config = dict(
    model='CTC audio transcriber',
    hop_length=160,
    input='log_mel',
    tokenizer='char',
    subsampling=2,
    layers=6,
    positions='learned',
)
Rows from block 3 of a small CTC audio transcriber, named by matrix and row number. Rows with one number belong to one neuron. Each number is 500 + 40 x the weight over its row's rms, rounded and kept within 0 to 999. All counts start at 0. Numbers have three digits each. After the name is the row's rms in percent of the matrix's.
Before each neuron's rows are labels from the 100 clips, of 14976, where the neuron reaches its largest size: "top examples" is what is common among them. Only what is clearly more common there than usual is listed. The data: read English sentences (LibriTTS-R).
# gate: MLP gate (model.blocks.3.mlp.gate.weight, 1152x384), inputs 288-383
# fc1: MLP up (model.blocks.3.mlp.fc1.weight, 1152x384), inputs 288-383
# fc2: MLP down (model.blocks.3.mlp.fc2.weight, 384x1152, transposed), outputs 288-383

top examples: voice: female
gate.687 101:493539526501469407498460493509515441489432577473465482542527450484491419438510453488533541478439574495468500460440522484526536486456520629530477480548538534438495480504490502485524505575457489555460475519497478527529541443502452505520481481396528588512496503452500536528508516441531458551
fc1.687 100:505522512522490489541469490483530507498504504537452545513543457472510443483562434460514572526505551525510560479485438349551532536432491571558454548528495538520535496527487425610537503482452477485488492484525467502533506486473474520554525482442474510510540492506445473485457554507479499494
fc2.687 097:443512534486512467506530511561469595522575503457495473471463487469507493526519517486505578431541543573521488486527512562504461521510469458497375527548507580539459557499445453466516464481472425526545498534443550480538453502498503523540499537500519532534489517511506409488487556470432584464

top examples: the word "you"
gate.712 097:486431446477502557493524555567517468442513539511507560509489476433468517470519527542501536518435520373458563499532497417485541457494460518475552530498458501572494543513505508449584497510444528556430443424455403473552471444456465515534570506433537497530468503505517533542551553506492532526
fc1.712 100:504463487453520480472462504509418515520501485537512401515446520468520533519441401466518451495463513476497484542534516515504534502515484449552476517602497559496477556485430551485492485472500536486453493501505508538549464450450499485491466615492561530478548493524519462505576536540437567504
fc2.712 088:494520524481537495568511559560598413477471460457472493556517523479486476452541506458538484417491485478471546449520483540447484555483490495476513499474477487493483545417588444508546525487510535559508479539494404544507527564447555470537510552513404503500529487514541580480488531493498478539

top examples: the word "it"
gate.763 103:543429568461446479546488481497470516470516488452514491519575507454511537509425501497490495557450487521466530447508576507533542470460423496544504528505490505487525528483498535512509422527514534586460425479499425465521484492465560498519391503468515526463487499453480475529535538542461572502
fc1.763 103:547527560450479572540474549525485481475527480542416539541491513542465525494579568478416444532515512534453541477521531383488569507500497464443480512492576450531463463449526515503496527454476535503459502522496460566455496521495430475412532486503454574455527493521508575514547547471494492515
fc2.763 113:504482524476513514538546493487471402473433526435487523483653475531524529490539493478439579481549509519443446460501491525524501568417533538504518484498493537445516509474524479563529514467565450515497482456469452432547529556531464510513534443468462511503462573489519520466481502482498529573

top examples: the word "one"
gate.439 103:435502519451556568490467590448526487449514492499461602571533541503505497484507505492544477521500488496529495485507451436524505560492510499482528550535502464497517556519522436477533422470459509563535461491478507482505483532584435496502494532523481513519499508445520494527467400493499472558
fc1.439 105:514465508558511551497531468511410508504567471505466483515463453478423493508496552427568476505487456603517457490385501497500490449506487537510489534499549581411479512540524536471392517551557521536473480511527511466509427570452512488459498525512523517430476447446446537500563524490495506535
fc2.439 116:470498499471561462549514500596389425519483495424479482577477472547530554577450430556539426512537508475473472487480427513500549461478538507531533454466534459538540476488487522495474481466550545519547483467483523462494447515499500477486513538479454565537557500511470445504500355466488437493

top examples: the word "of"
gate.222 102:443491461512535477497526462435520523492453512563514479441530470454498437524514535511513524482554497457478470521453486511444441520550501520526604538473433451497456455453467461519563534444511541475496491553466541492532490499567511560536502499457526482537406485555511521433457527515585500532
fc1.222 101:437505532503464522481505461477414388469545530494518462489501568514495517418506491449580541531483516504441519520550417545445502471494567501523558513465499527463464534501546527413500540545521464511415514539480474483528503483549442470489528502507568497511540504446535483475539444467542482533
fc2.222 101:463539424510560536534503551520557526553461441530507580480501448453489508564544469444446467418497516451533488520487520394468511515514499509529500438441430529597531481597516417526550496523484519550470492529550457466506472492561457484475503503521507513544407519425526519533530464515509492550

top examples: voice: male
gate.382 095:446490523532488560469543496503494529587499495513523440469466517461461468502525564487515561483526459440481518430522463558532431486497507585525494585487507496483484433476459427553478507437506520524447520474452476497577540472503497539469500505399534499496558490426465480418510491482468524400
fc1.382 097:527439485537567431516512535483477489466453464521536519544506459469534512467551453488567473492458451543489496467436565520490575528452469517538462521475502537515513521467560479476511488525506470520432486520528479527492468503530541435487527490556459523455381490514446573545572534468544549575
fc2.382 085:499573476467489544529524421481459585488495555546530387466478476581432516598432581439531538482585564502489468508495528524542488417508528539508540504560484446464470546460458502514468552441477493516451528500488487493505467522503485493552565494488558496552545508457501529499484443510529547546

top examples: the word "is"
gate.287 100:426561485563480493522533498422534574560552491538394516429486521502499532488443535550495563437454500509521506547492469447573534462485555554470514496560517526457553474506495601590521496515471505523484516479427497477539502447519545466507535530483597467468464503548500530548484506449471454489
fc1.287 097:460555456504517462484443463493460564502525451475566499515422546448543509470456501506548483494524435544530522506512479529515492568512512466510562441576538403449521615525454445488482454581503503522517547473477526447492505449474523431500492504550519466542478475463481497462485433509453534536
fc2.287 100:549454483526499559477516553523534458511479507481532525541529437585523463586571485563488516447584535478486558519418495479380482523483512495578503495507487504527504423453563474468523523464472485465494496500490555477487500505478421527484525476440507473502590433577451486438550515519435522517

top examples: voice: male
gate.306 106:579485486490448482483454432469459456517487542534512426478540454511503497599459526543508527475469490507507482565565516463513558484507520509442504468555566486485415411431466447506490444523433526449515490442445564504517456499516491506502474435463542529488496522526469529566538575451502529480
fc1.306 106:458568487466584516530497495488480473535551515462527436466501499517505468534460598457461495513542516480374469519489402530500492521509535509413486512455515503513478461531583522492485534539563488511527555528427524545527506512471524502564493529498484520516516571495536470534520424496497517491
fc2.306 106:583538497509402442535562513538457480469576462459504511473494492459461471456438489513526485482459486542482512539520484456505525499507531523525506530519497498574496506525399549513493516516538463458462501489449519548511503505492545542415554463467363521431525516502500510506502500519542493515

top examples: the word "we"
gate.187 104:454484493455543488522475458588465458579515499518504481494542504562482498490521424576492522495518506445533513511548441514531436471537453500516428470540515537479464453482469478484499500456496433535476479523488501538520543539484524541528496450492489513440489460475498509519458568409487451419
fc1.187 105:494538526471534477518496519527499488550489548488515501581459429523494486557543476536409473513539437435544533522517474487568500476564401524503430554438543591462468453508450456520519488461519553496492544508506568479554570479556480477517562521471485488504533554497431471476452532481524493413
fc2.187 101:467503452520512538454410600431474551462488496502384551474510519439476507520535465526543538411446449434570526489491441576499512545556514465498550515512502481521540464479510525478522507513513528534436478527541467525480559431489453449456486537540432563542521480437555470510520573530484450495

top examples: voice: male
gate.207 105:509556535484481489495530525445468465453495562509505518457424530543460467470511448517496461512568496484532507529535432491479460517496483520564436552484487551423498564492484483490467472390541525500470526430517479505482536530438460487516584506479467536508549518470521475562454560558627467501
fc1.207 105:447444489433533537454516530536556479509510482476458477528491509431462490524539591537476500453442521415506454458522550497518494479454463530487505502473529490532502420523463549487581498611439422550532449556533416433522494478585500492508457524537460482462514518511459516467541467511443503453
fc2.207 113:457491547475412510488547452511522398484494509463504488512435461490494479462510475461530499554480459434549512481506416503518482477534441494510513531466524482429545447500577523467477491474490558424463492473568521509515510523486484474528415450462488448503488489451450487608514589561552431512

top examples: the word "the"
gate.489 094:510474468534462543484482511495464491553479519488450419479490515506467447557470516476446466464586510522407492560486539593481453429467542474456509495519550562495555484484583505506459497513493522602432507508496486501534506501487498511459538398489436478447501514471495422410514449409428516527
fc1.489 109:476496462487473508445478487465430492497472475510507462481480515504517494517520421542497478441603487433459466526503481458499477531447523487479457516553532541448489517500507559448466488473540457540485530490543501535508487466508502456401560540554477455494510484507548512420462487487490475499
fc2.489 098:538504523530504510534557500476484531505516458446478457528480562522389489489483548484503487410465502567510582483554551501460521515458469527528518481542555439437457519563480573531503494501533434544553458538435522533498528462510487488499490516490463467550517440467494539491487497551530533424

top examples: the word "him"
gate.183 098:437505538434506481505548463483514504574490518473465508428528590447486459442494458513436483553559514501479481468473491504478420576543537436533567548503456473498481521560477544442510496486469501477476493539430523495509519459511548505538531501526412496513521504579522488501485558473451492479
fc1.183 102:610527489516532462468567486504500496491499511524542479507468526457493524515523477519470497543576525531497574529523447527484411513489453492539513529539570524460558431520538546507472516504507565515476524576470549501476448561525465528476574475563460409520484478455565411561517506508518451513
fc2.183 106:535493444488517508503518488477479559543495521460473466457557563492523484521516496573541420376518417535490437471561569505471542474513533473456528459542411468447510544475457454477547470607508484531524467507486436453432551469493492468419518454531407511520511521569526510390542530503542519488

top examples: the word "you"
gate.353 106:522471502513484523455445500491499516524441518548544525444486524535429497458501485561511505445513525386469470477460471476542468532508526550503563487495486538469477452543431509405520500546492466528493525464526467505534530421552479523501557550473451505530531539514491393530540551443536477475
fc1.353 108:576527478475467440471498478453503434458481491549526569437546471471511497508484483497573523546529428518547506511521497427432534466471400532495464512515526504476430531455508447519439461494477546483546514500479487533501496511534387486559486507520458415482506452483520574473462482527443481446
fc2.353 117:475459558485519540446476473488513450530467485553498461556431468461473485504475553487487525499556544521554488523501495551506526495564485502545554530427526475492458511457489471529455414530438475487550523579476469459541511467554533515533435569504515536448494428396502488493432519470512461549

top examples: the word "it"
gate.346 093:464511529539516495556512457515514526518507530508473514485511515559547504489525491445543466438499534511535518536501559552512458546513581465480525515461452528536513518489586553567481505463543473498531537449502500517487524489542507487468511453534415543530528607503525500472542436516571502455
fc1.346 088:506525470509509453429497493510461525501489509469517491424481525438468454465561437510466560541525475453509516565496562511452448454435449515419585445458473492485477448485544462514476570506565590506534538496497498555536480469450517502455507507490560472543503491507570530516493466468459448489
fc2.346 091:480516536455483503471565541524497485534464484475516474513506507518467509472509469451495508531488468496513540452522487514532471560524512475452526526507508504471528519528459495522556480452545563439493503548525516457470557499485467502500543533505353485516504565512507548441558486528477546444

top examples: the word "on"
gate.699 104:548522547479521522530515510567491507519470553524490415531506461477444522535434469546472453546485569495506454482491528487464489418451555507534564565520503478448446433479516525511491528489474528516471478458472533495540592500536464537517559464431585490520508448501485512550505494511560440493
fc1.699 108:485551511487459441482482491522587485487460450507489531518485459526508506476502514465547477550415478466337532467431466556438502504496504494557571522486502445495458499481548428520502469500386500497550500523477483493424502422505501491558490508590466468563547471466534440555542516546508506565
fc2.699 103:502470534505488492516496509537545513530570537433483517504477494471546465499527418489495462432514439477503560518502491496463483548496463463528592478480497474569429491534496472457495514542500498502511501498480558485490439430453427516455489488550446492468467487539442548568475513534461536499

top examples: voice: male
gate.424 104:488452561429489498566480454517557562479510569532495482493445536526484496476552434504497445524504566494504583516494516456522486375517451484487546468558486469538545525536550522502476523422477497479525500493500461481494547556561518526570536488525472439465542474457505491617531546486544384405
fc1.424 110:452515479564487546497486553520461489549499496462507435443501500565532506535543489442511503504447527563466436536458561573450510517426594500436516521468527449454492480489522460510507488527477510543512491496482467451448494479440498538431520442544479455587482492522496464496539497504542511598
fc2.424 113:409470527499460474529460487388531537523533538580475485484477486510514512459486540523527491547523548520522600458463535527519510452523472462559454479532485513508543531492491455561414418473448515476436497485593553501523507487500529517547438483517501487497571466497512536476598518485500460450

top examples: the word "we"; the word "she"
gate.294 109:431452515507470482527492515460445586551505491490548534471476477499507499539508472469476513446496443409564532484622460567524561510484504500453541462567477503500522433584468550546535466534516534503480477534474488517519543418503559498473483514433429473554540522471476490520517483542500410440
fc1.294 111:464449509494454520507474513528417518533506496517545505510482510528520490506558458513402525466498459458472550519476550454536534468542502553504486490509523560493479389461505538537535488464578479555490507444489512537532529457507536524574533452428546534522502493532562479578536536421476430549
fc2.294 114:533449526486499563505453518512495451488475563507554551593477509448517473499442441477564550493465495485514536532543454478532499532500511450503471480462475470512492448564558500569458563449510575584447541454528462502451516483547539441402476571501414469537451503498470482472458454525530473489

top examples: voice: female
gate.159 110:582477469549495504505547504487623558446509526517541477432520528436429501507449523517492465537495508443530489533551558465465476461516435557561549583491471509472393517548470448407564503541469546497531466546511511504612432410490442564541489450504593500526533505509506475529424567579507474442
fc1.159 113:560531498464438417481536527534436416440447447513492468454540480560516516492482421534546577549576489525460470450491508451515505450519540461484528409502376607516470523488517435516524506526499508447492545525463493495472542539534517508543477472511426559540495476482508491527477526528429529465
fc2.159 107:464505514525493602534491512443445495540448463534538576440524507517499486561617487395495526389505491543501550466520499503443475518558530518492405499477463447479556526393439543552500460447544522447550493524520504467463537550512569419510498528537524482501503503540551510425499529511492483519

top examples: the word "the"
gate.352 098:620524412471487444399467558511523580478490492485456446519505578448562535438433575536513465485498476480500472457540530535539508477519503476524548543499503491488484527528461545442468478520548523476543533476559520548557461509503508508439506501472554496508531488532522491511485515527505484518
fc1.352 097:429472486485451489486453473448536468519555526486492533574513463546501520536550464467481491586479516513449493568477442500404535506436478475500533492473500496503541506518477441517482506486520462545494451513504456476456492531475529459477456497548473564483498501431517596507528473554563455486
fc2.352 091:493475499484546527494510507535506516484453527470464540535485568502578523458557472546626521472494449450537501544492534535563398495441475486551475469458527478450479581512558517466521521544558494510531514466580494486470507471512515565519478551494460425479561469477392475520460495509523503459

top examples: voice: female
gate.150 106:501533492540555469474519481480462453499437487487528578517509566455521472515506501530528522478468499490602481527532568491513469553498449618480452448508490509534474452477467450549446473440540534532555486431450470466455429484602527524482476528447538485523407483558551550522482506444548548528
fc1.150 097:582559555468542497481523493509598510517382503475493537497529476532442487482507523481454514564506477486540570565465518414484516477483487532523507551550551484603505448572515529524476549515538436470466479526467492538472505486457467473527542519493488483503524544539528560513566496508456450500
fc2.150 101:515524481458464538493459489557446533482501494492542453526543473516520508470526477476456531440488555458455504477499497549503497509515483497454523492506503520432529585497492444453523424481472447541461563448542505505467545494449537455549506508480511488509526533509449409414515405543502483514

top examples: the word "the"; voice: male
gate.57 107:529499503490495482450459478448466497478427507505531480472587487487513526488521528527497506486554515487534451531567591483558458488543500506471420498497490436494462562507457517489476516536539497558520472510515449501554487460465465549398546487416480529460499512497541536391482519453503485504
fc1.57 101:473538471525464482524453496547433597542506476456503527543534523490538463490456463602530448533515474560579536479491535550464521480493522555475574466510471515503513514493440564494529542464527497513487477482480489512504413505449526501552548541457501457457408504482514464516538502484533491502
fc2.57 106:531508511560460537521506469528482477439463490527466429545427521557404466491562521480459530423486545507483522529530501519497500505477492544455492456507531533564534495488500504532474512501477583567480485521497524565535518520496486505471531550519386492578484477519513538418526467443493497448

top examples: the word "of"
gate.705 107:507472479519535458456517500504546517562507498519475454501493505487481482501452480511526554522476535453483498472502486446522415414427512534469487423451519507450582477470523501523529496480472497506485501530437501483512511495520551522534506487518491448495438467463497479471482503449545432424
fc1.705 106:470515503457517475459498498472474499575462546569490536490481527513473493493561526471475521466500502493537485507551512489560483602497532508466504460471523437478502467542525577501488580516576448428489555485494490521520508540530483504537542446479457475534472478561449509451416466560512448440
fc2.705 104:488516565552505366519495434537512567491452524480517449533470568517472531468469503487515492606483553518441471543485489536517467418470446502487459538408528426524481493505506563504500506400541534533544458530486589556505480541527511528473558492495486502455428484504481468576517480489515522535

top examples: the word "and"
gate.612 108:476458449506536388473498529461493492502450531538510499500480444499492517504430492489457572486516502453539466517568533541543524410532486535417531561534533515520498459506490493445497472558496555515557445509418502481478542535567503508557490496498514437579563498536522444554533431505514554452
fc1.612 103:483450592517542588524472499483478489520501516452481489512529483490516486477470486511573526498515455504548496494539517591510449548493465495532547549435519561462563522464531501532459520468543528571517487528569512492528511454516596495542447638545472482485506496480395526541481541498537536475
fc2.612 115:430521480542513523475442495484495488522487518449486458504459526517485497469448563549420503582478545507509479559506518439498560502492495481520475505459511476550452532573488482481490509480493494561492521536543474568511488501495503536494514470525530408500465599446505467524463421508535537506

top examples: voice: female
gate.599 102:479491540533514594487491527500437532462481539495515390486512531545493482471496469472522462533477434506486528505456543463532451474506523508512435484445530529496511417552435440483465537452501447501448494487497450528496539530508538551428482564479488467513502543469472442504517479498534528434
fc1.599 104:459471437456481464516509519501492516503524515524482491504508443483443511600410459433500505532494506515562511492455450445472509489539476509459532480523554456495522539507548557591539422471481524530413466527407567490507415518457513478545528416483498511452427424490541525521455542470522446609
fc2.599 109:467483499494569596503508538518464492499486505552515460491512507467446471543545546545438469507492587502477555501494520482591507469520477506488444476418546468526471456523412437435416455516557531534457496495543494487503536505519522526425363565496469507603525514506467507473522482530566494518

top examples: the word "the"; voice: male
gate.122 103:453436470494511408500498458540416516522533480489559467451506541457494482498445505475422547475555512505497476531498510540547491521467491480448541533530477503497441482557485582492511572508536486508498458485475498542524469433466578557503562509434422484500427563515500461458483525428543431501
fc1.122 096:467595574486537464553532534499550485459561458470500561474404515456465490519616502486491486523497553521519535473526485467460586581405436540523520523517552414550477424483562464517548479447498561483523514438498511442500501475401456472472492497478489514477553569537450562500500503527573527500
fc2.122 100:504476481463476472517420513498514438538484651536501502486408504518551495478450535470478531547526451464536506594450473524470476462551518455510503452494552482461503544533468482505516529477558492473440517545455602480504512457538492514565484478491593484447464456560569512504459529455422520490

top examples: voice: female
gate.621 104:519443520539503489529421518428479479546448528543521579525483484501509519485536480461549534489513522412562502500494468521483511455495476571522580489487512585496510455533467425476519539485494487575441506555520481442522551410609480519452472573469508575495488515514533474469461547535544459448
fc1.621 110:566588456430496487537429492440453505479555480492493441513487413515480446517490554470466395554463517526503493568519546511459540468497506483499465465527547448459493538511497477432479484534529504481497514475497452526481466454461480474509487452488548570464568532463528462500506505492491529556
fc2.621 105:563508494534473532444475530468469531549512432539481495549461448543493475546426535427444498505496472502479498484476532474538515450518404485437533582459546532539476543590508518507521507414458519511472547469397554490479505517459533469582505515520389435478456526509490498483466520524504550518

top examples: the word "of"
gate.170 099:528495418478476458450540503560478465508420581557487447475468454514497471564510478415398510501467535446414460503477492482483540530509481526517540473534471528497473458506520485438537525488504471477519512496504504579485542508506456515549468513496516439473447469563535473503498527447536425459
fc1.170 097:437462472426478520491430405562468535478436524516535412526513545511493467512450473476524521541497530523489477520498484486480497509504489492557491419487487484508461517532482527492499531438534436492506508500500481511492491528501488540439502550544545527494534510530520554552508526533495553530
fc2.170 097:464477514530484532539575527482556524580564476454432564434510513468509535543532493508460471446473523506506549476498534570490487498476560497514488405555486484481478538522547464497494515598463452510468503565494528442479518443483417482522528467517535535440479526500541518487509515570424492505

top examples: the word "away"
gate.228 087:494458553505535486496531458445535525506479544531465537511457572553495495479511517492585467526512470449517548612527442497457475469523455482560506455518486522510457498523545464541484520543510511587545464486475426499477506497505488571524469490449399538543543555504488505538547579501449478455
fc1.228 102:474528504516529509467537460501522521471453446475528503516527510531489528391552572530590520510494468521523466392557515463513502544487436537504520514532467467523525543482418460575465441558589514470569540487509562479477561504521517432531469516558525481468603472499486572511530514543485412459
fc2.228 108:533444491525505503491504463459507512499514480471452515555461493523554467554477523423454399556561521500485520662460492468455508472537462481477487424479468484454506474499502467496551480505557493610436464533459429450402483512461525553459484523470458591587477543485442506564532506531557509511

top examples: the word "is"
gate.180 098:513483438487476471461520421541438453518486495475493427446506506494446480599391525535474541482490488473508430534591553528541469442518484496522517531536511496497494435514473572513484510483537544516565487488513523533509498474460563545429448477478488445513504435525412495506433446505448500494
fc1.180 100:482587537508598471462491437464506483516443521423580524494493469614488520522528493463551453443471524469477476515480475481477525553553508513513475477531547534467526431493482490516560389462533502492542565475497568542396546456533423504498493555556501502500516532478558522514584463513486472479
fc2.180 104:511440432513520574535476548510529534508483507544513502532540463558585412489565465514499599497504527457535514482466452545451484495558489508478577493448553515480495447477427439445471479477488490472437435507439447420503494486502463586461580505432455410455458393561507453485407524454601511509

top examples: voice: female
gate.245 091:461503508538585515483517579516478490511487512528485540555533531524488505504509492458572479552538502468575472508509504598525489522521514595475498525514577508489507524486524419482489505557468544593452489533505544426564405528545462595499536533494563488470489436572510514474492583472541506470
fc1.245 093:473480490546524450513481506519448476532498560484465481446463512490454455578459518490479495490496519511422451417463472538476501489397490480507466480452487523419507528483441451526523496490483478500487471505506480527456513485481541466505376478482438491530467500478462405461511481506501507541
fc2.245 084:483516498458474530509516580514514482523517524490491549477501502432548433515477551525404436474500521491521533545517597499518549481488490482520494488509512484508483461448418467464555478499489522446578480415473446489493543464485542485557476477479483481483518493489498543471524521524487519456

top examples: voice: male
gate.383 095:524479455496536553522545465467469447444484517471526519490472541501483489512497486491447455476489508470536512491548534612473465471551511547473510496511498504508540532600535583519529430570528536593427525541489452528506461430562555471531530461489547489532525486477521523511554501481480493502
fc1.383 092:500504458510489473493468508478443487458491509536514526460498501482468467495477506446451539529448465529445438515479553500472542490451443458553524492522491518433494547517490473409549584496486504450469498470421541478479528513395521484509515455534456562476509488543459465431440459525500535459
fc2.383 100:448507454515537503514432558444492552551440544561462479515469420451586538510541503517486475479561494467464481523441470500441444456501540476509541496556514512465502455441510441506407509521457465490537452459550464510526438526494519510477503440492494487531519491475531473491521469463542497533

top examples: the word "we"
gate.537 116:450445436512523443428403429551538525513484473521507550536477507510511449510495440517493572474493519512514472488512528593483509509497456556499505462443593508469485431456443429511481512482501491540530503426497471495498514474516495506503538528475523441464491411479475493512476534391529456443
fc1.537 112:518421460444492505462472473516538475473425537535499511474447517514455437554474521520508534484557489451487497559547467524515395488555455495447545494517484533476450460532404500459555542424613494424544489478507566518506520525551438534447498462473439477508540474570518501498482438454499444409
fc2.537 112:506518527528563511515474539451491469472578533502487492548495430536442493544492479536571476505501511504574524465529492519494532400571405507466431514420517436449521470466475539582463464540533512512499594518544475515521513516562525517522487517524447547543504530423462539440413506541536457517

top examples: the word "you"
gate.553 104:531461544488563455463513418497470546443450527541511475592520532530501489506411513483476447533486482439530526467489488520525518493502519557493529504491506621451497482549422569447558512493484521557435500504552463528544532465523487475502481535487509511509439542468519441537522548498513538510
fc1.553 109:574466511505478434477488483502469459490500514513487524543536478496537552514548527523509481487438481475477471495459507394554547430480486510531566444427500591541459497498519522437490566516467449501438499500465484427487523434525462549520538503482480557444478558462545452502512523479516488460
fc2.553 110:422479524566528551571449543491562479511496476489481540560509461483526448440517476430498498450460564490485582499542485401503543523440461538497415413470527482528511490440438450515498468534476487429476532465459502525472490506425524479510520514501532495544584519548472504597549549540482550506

top examples: voice: male
gate.606 095:474428476564523516516532508523567492525533516479499466545465574535495551452503409500504508450486509535448543514491454463474485495495444476536535525471491503478455538484479462498454463456470516465515444501564489508527540521447528563539471534400471481476567442505479505522460597455536441415
fc1.606 100:501503503549510524488533474439472466414487417471480537502514454464547510515499567481550469510506445514536428537465480513521513569495488506522518485481457445497461539519550514519480546494460434547537480474454508448529455513540492484485448443515504494450472501480532484522499503492385502584
fc2.606 086:533464568419547445544463530485462569512458552512501437546416487469536448416362531404401479471505488460482535519483489443537502409564528525436438505499589501499502500517589446504441473494478451608527497537493459490483568538516486464524497487506576472488483501508506516507472464509504523497

top examples: voice: male
gate.52 089:507517504481530566455456464530581505497504583545474482522532557504483513515462479541476497518518534534525498534502500542499505515550477485546527488538455517483442484511512485515527530478482499530488490496494461504501560475573480536481475541539484561481479499461430545545585454515479503527
fc1.52 085:424479410500503471517520495560378483497508515493526417530488490441476461529520471453514502452499506450476491531471484589442481453455563539518517509497452474559471509529443521538433512527560431514385525483435463489412436493503537497508484398529569451562408522494509488479493551448503512545
fc2.52 085:472505533501520584536572477445476508509483508473479499495468508471491502542510542500510477540528437511526518479472418487523484494525535552507502503524471571493513500552550465498523541478506556449478558544469494492536502497483489494613483480488522515526571426554500482545490508525479464584

top examples: the word "and"
gate.88 099:515472495559580497553453511486501446554529535521506432482511491400482469582406511495466552532543518411542497575546500482514488506485520571528523553502538491465424531485463502501513473547451552480467510525481579456523509482486489565543507540485463494526513503519466510495424489573495498435
fc1.88 106:504503456515508465530466474476548481509434468450384479537496500507504510480461463517547555483461508514503514545477514592500433423497506537533565526520517515481488545530486594488401547515471558534486483490508483473499431449474527505429500546468501492503497380523549528508536529464462464545
fc2.88 109:465482480543466459543473489516522554549468525596523480510462491432519505538535579569448494574551584487490492510527517410578512465478517531488528419443458597562461487566479447466460444447478525524491492531494511539525425512515499508500561508489501478480399497463507521558493452504588619493

top examples: the word "one"
gate.412 096:520489462507477541493506484518505446577484478524458575554432588443476464539516466462523589499504591485492513495489479488486555579546467593389538463513602600525574377430538532562484503482502509555504463471459467493550425508590431532526510420478480492546480477528466535530481448463530464509
fc1.412 095:436496473525430424523563500502498515576474469508496482505439506537515499511482456445469508445533464522517496512505469529511528533539545517563453553528429469489417580515497537516533517450473454538584449452461389488489445443477478534592556499458537551586585470538500600522489465482470508515
fc2.412 108:578528501453470567468494514443470516482452527540527538550657490507463554553563537470484521456450529490495501495449525497501525517455515479539537448548577543489485481529524514434460536486493439489497531541544482557475522509486495477476532473480531558487437528557507449523558506458499525538

top examples: the word "good"
gate.73 103:532504531475528530508509528472509571540408561520538454495509572502483534474491502541461532534447509528537493510501571435536562429523479439470463531555427465441481503453513428481480534440508472478523504443489363475507547488435543532581457556453456473473555475514483507456566567458494480470
fc1.73 104:494490519515496450511533468546527551557542428556528483562538482481513518484532537439444433529513581528448511525473506607470485488524559496468521519518525473537579571497524487532430476537441532485492475532481478479526514494513519526486502441557515523523496534466475556485488552489509591507
fc2.73 106:465478460537521491510467485584505520485485470417454443488485457369501566535496521527497498515504448495474438495451502537512504461520493528541489488522518547508490502553513429522525482568497534477430485486463532503475455552494486498485452445466447513530527451486424530548607528513540497491

top examples: the word "on"
gate.289 102:537499509508487559471504466563514546484450590441487470557484608510476472575487465528451478490520492470433558553450439444440457551461375453554521486494469476515503465537480523558567498490541494560455523509459541515536586502453514508436531472475402503468526502527503551487507536521481416465
fc1.289 096:543501518443505492465528510456494436570563573425501510465511503551435502508495499519556436511451435480462527499481481495445481390484434404572528500500513510513500462511558565520405440495489468525545521532518447513489499550503448493490468471565561491541496443510454434490555576489535480489
fc2.289 105:471472531425551567467466500468467495500499483508485505516505540517523527481497480501531494438539434466538470529500563528461496467528451530537563525537517475457488527441537470507497449511461448498558505549526470490475534520484494456550547529507460535519489496462558437518568564569427502436

top examples: voice: female
gate.420 094:487561529552521494541568577534455492583523547450512456495513532489499561483520398459502477456562507521540532506500530529515452530502525513605546508565465547481493552489512535596423486495540481595508449567510493545528452459479528496556453509509441458520482479549519559561521566535443421425
fc1.420 101:525506457514505454490509474546489491502475471503576550521535441485499413473550515454504528423542500508547522451504540472532499512535454504484457542509427526505494565581528522518522489542495532489512512462509485532530554408524489508518532520480507473541521501519520493473459411489446603485
fc2.420 094:487543523487469472450459561587511515502528520520514526507441454475491499520607470491488562513502505491463582526527470457518518524490440478489540505545486452553479346512505496561423577477463517498435501529441502482518490530466473517529493541465431469494485482489465586541515545490529421573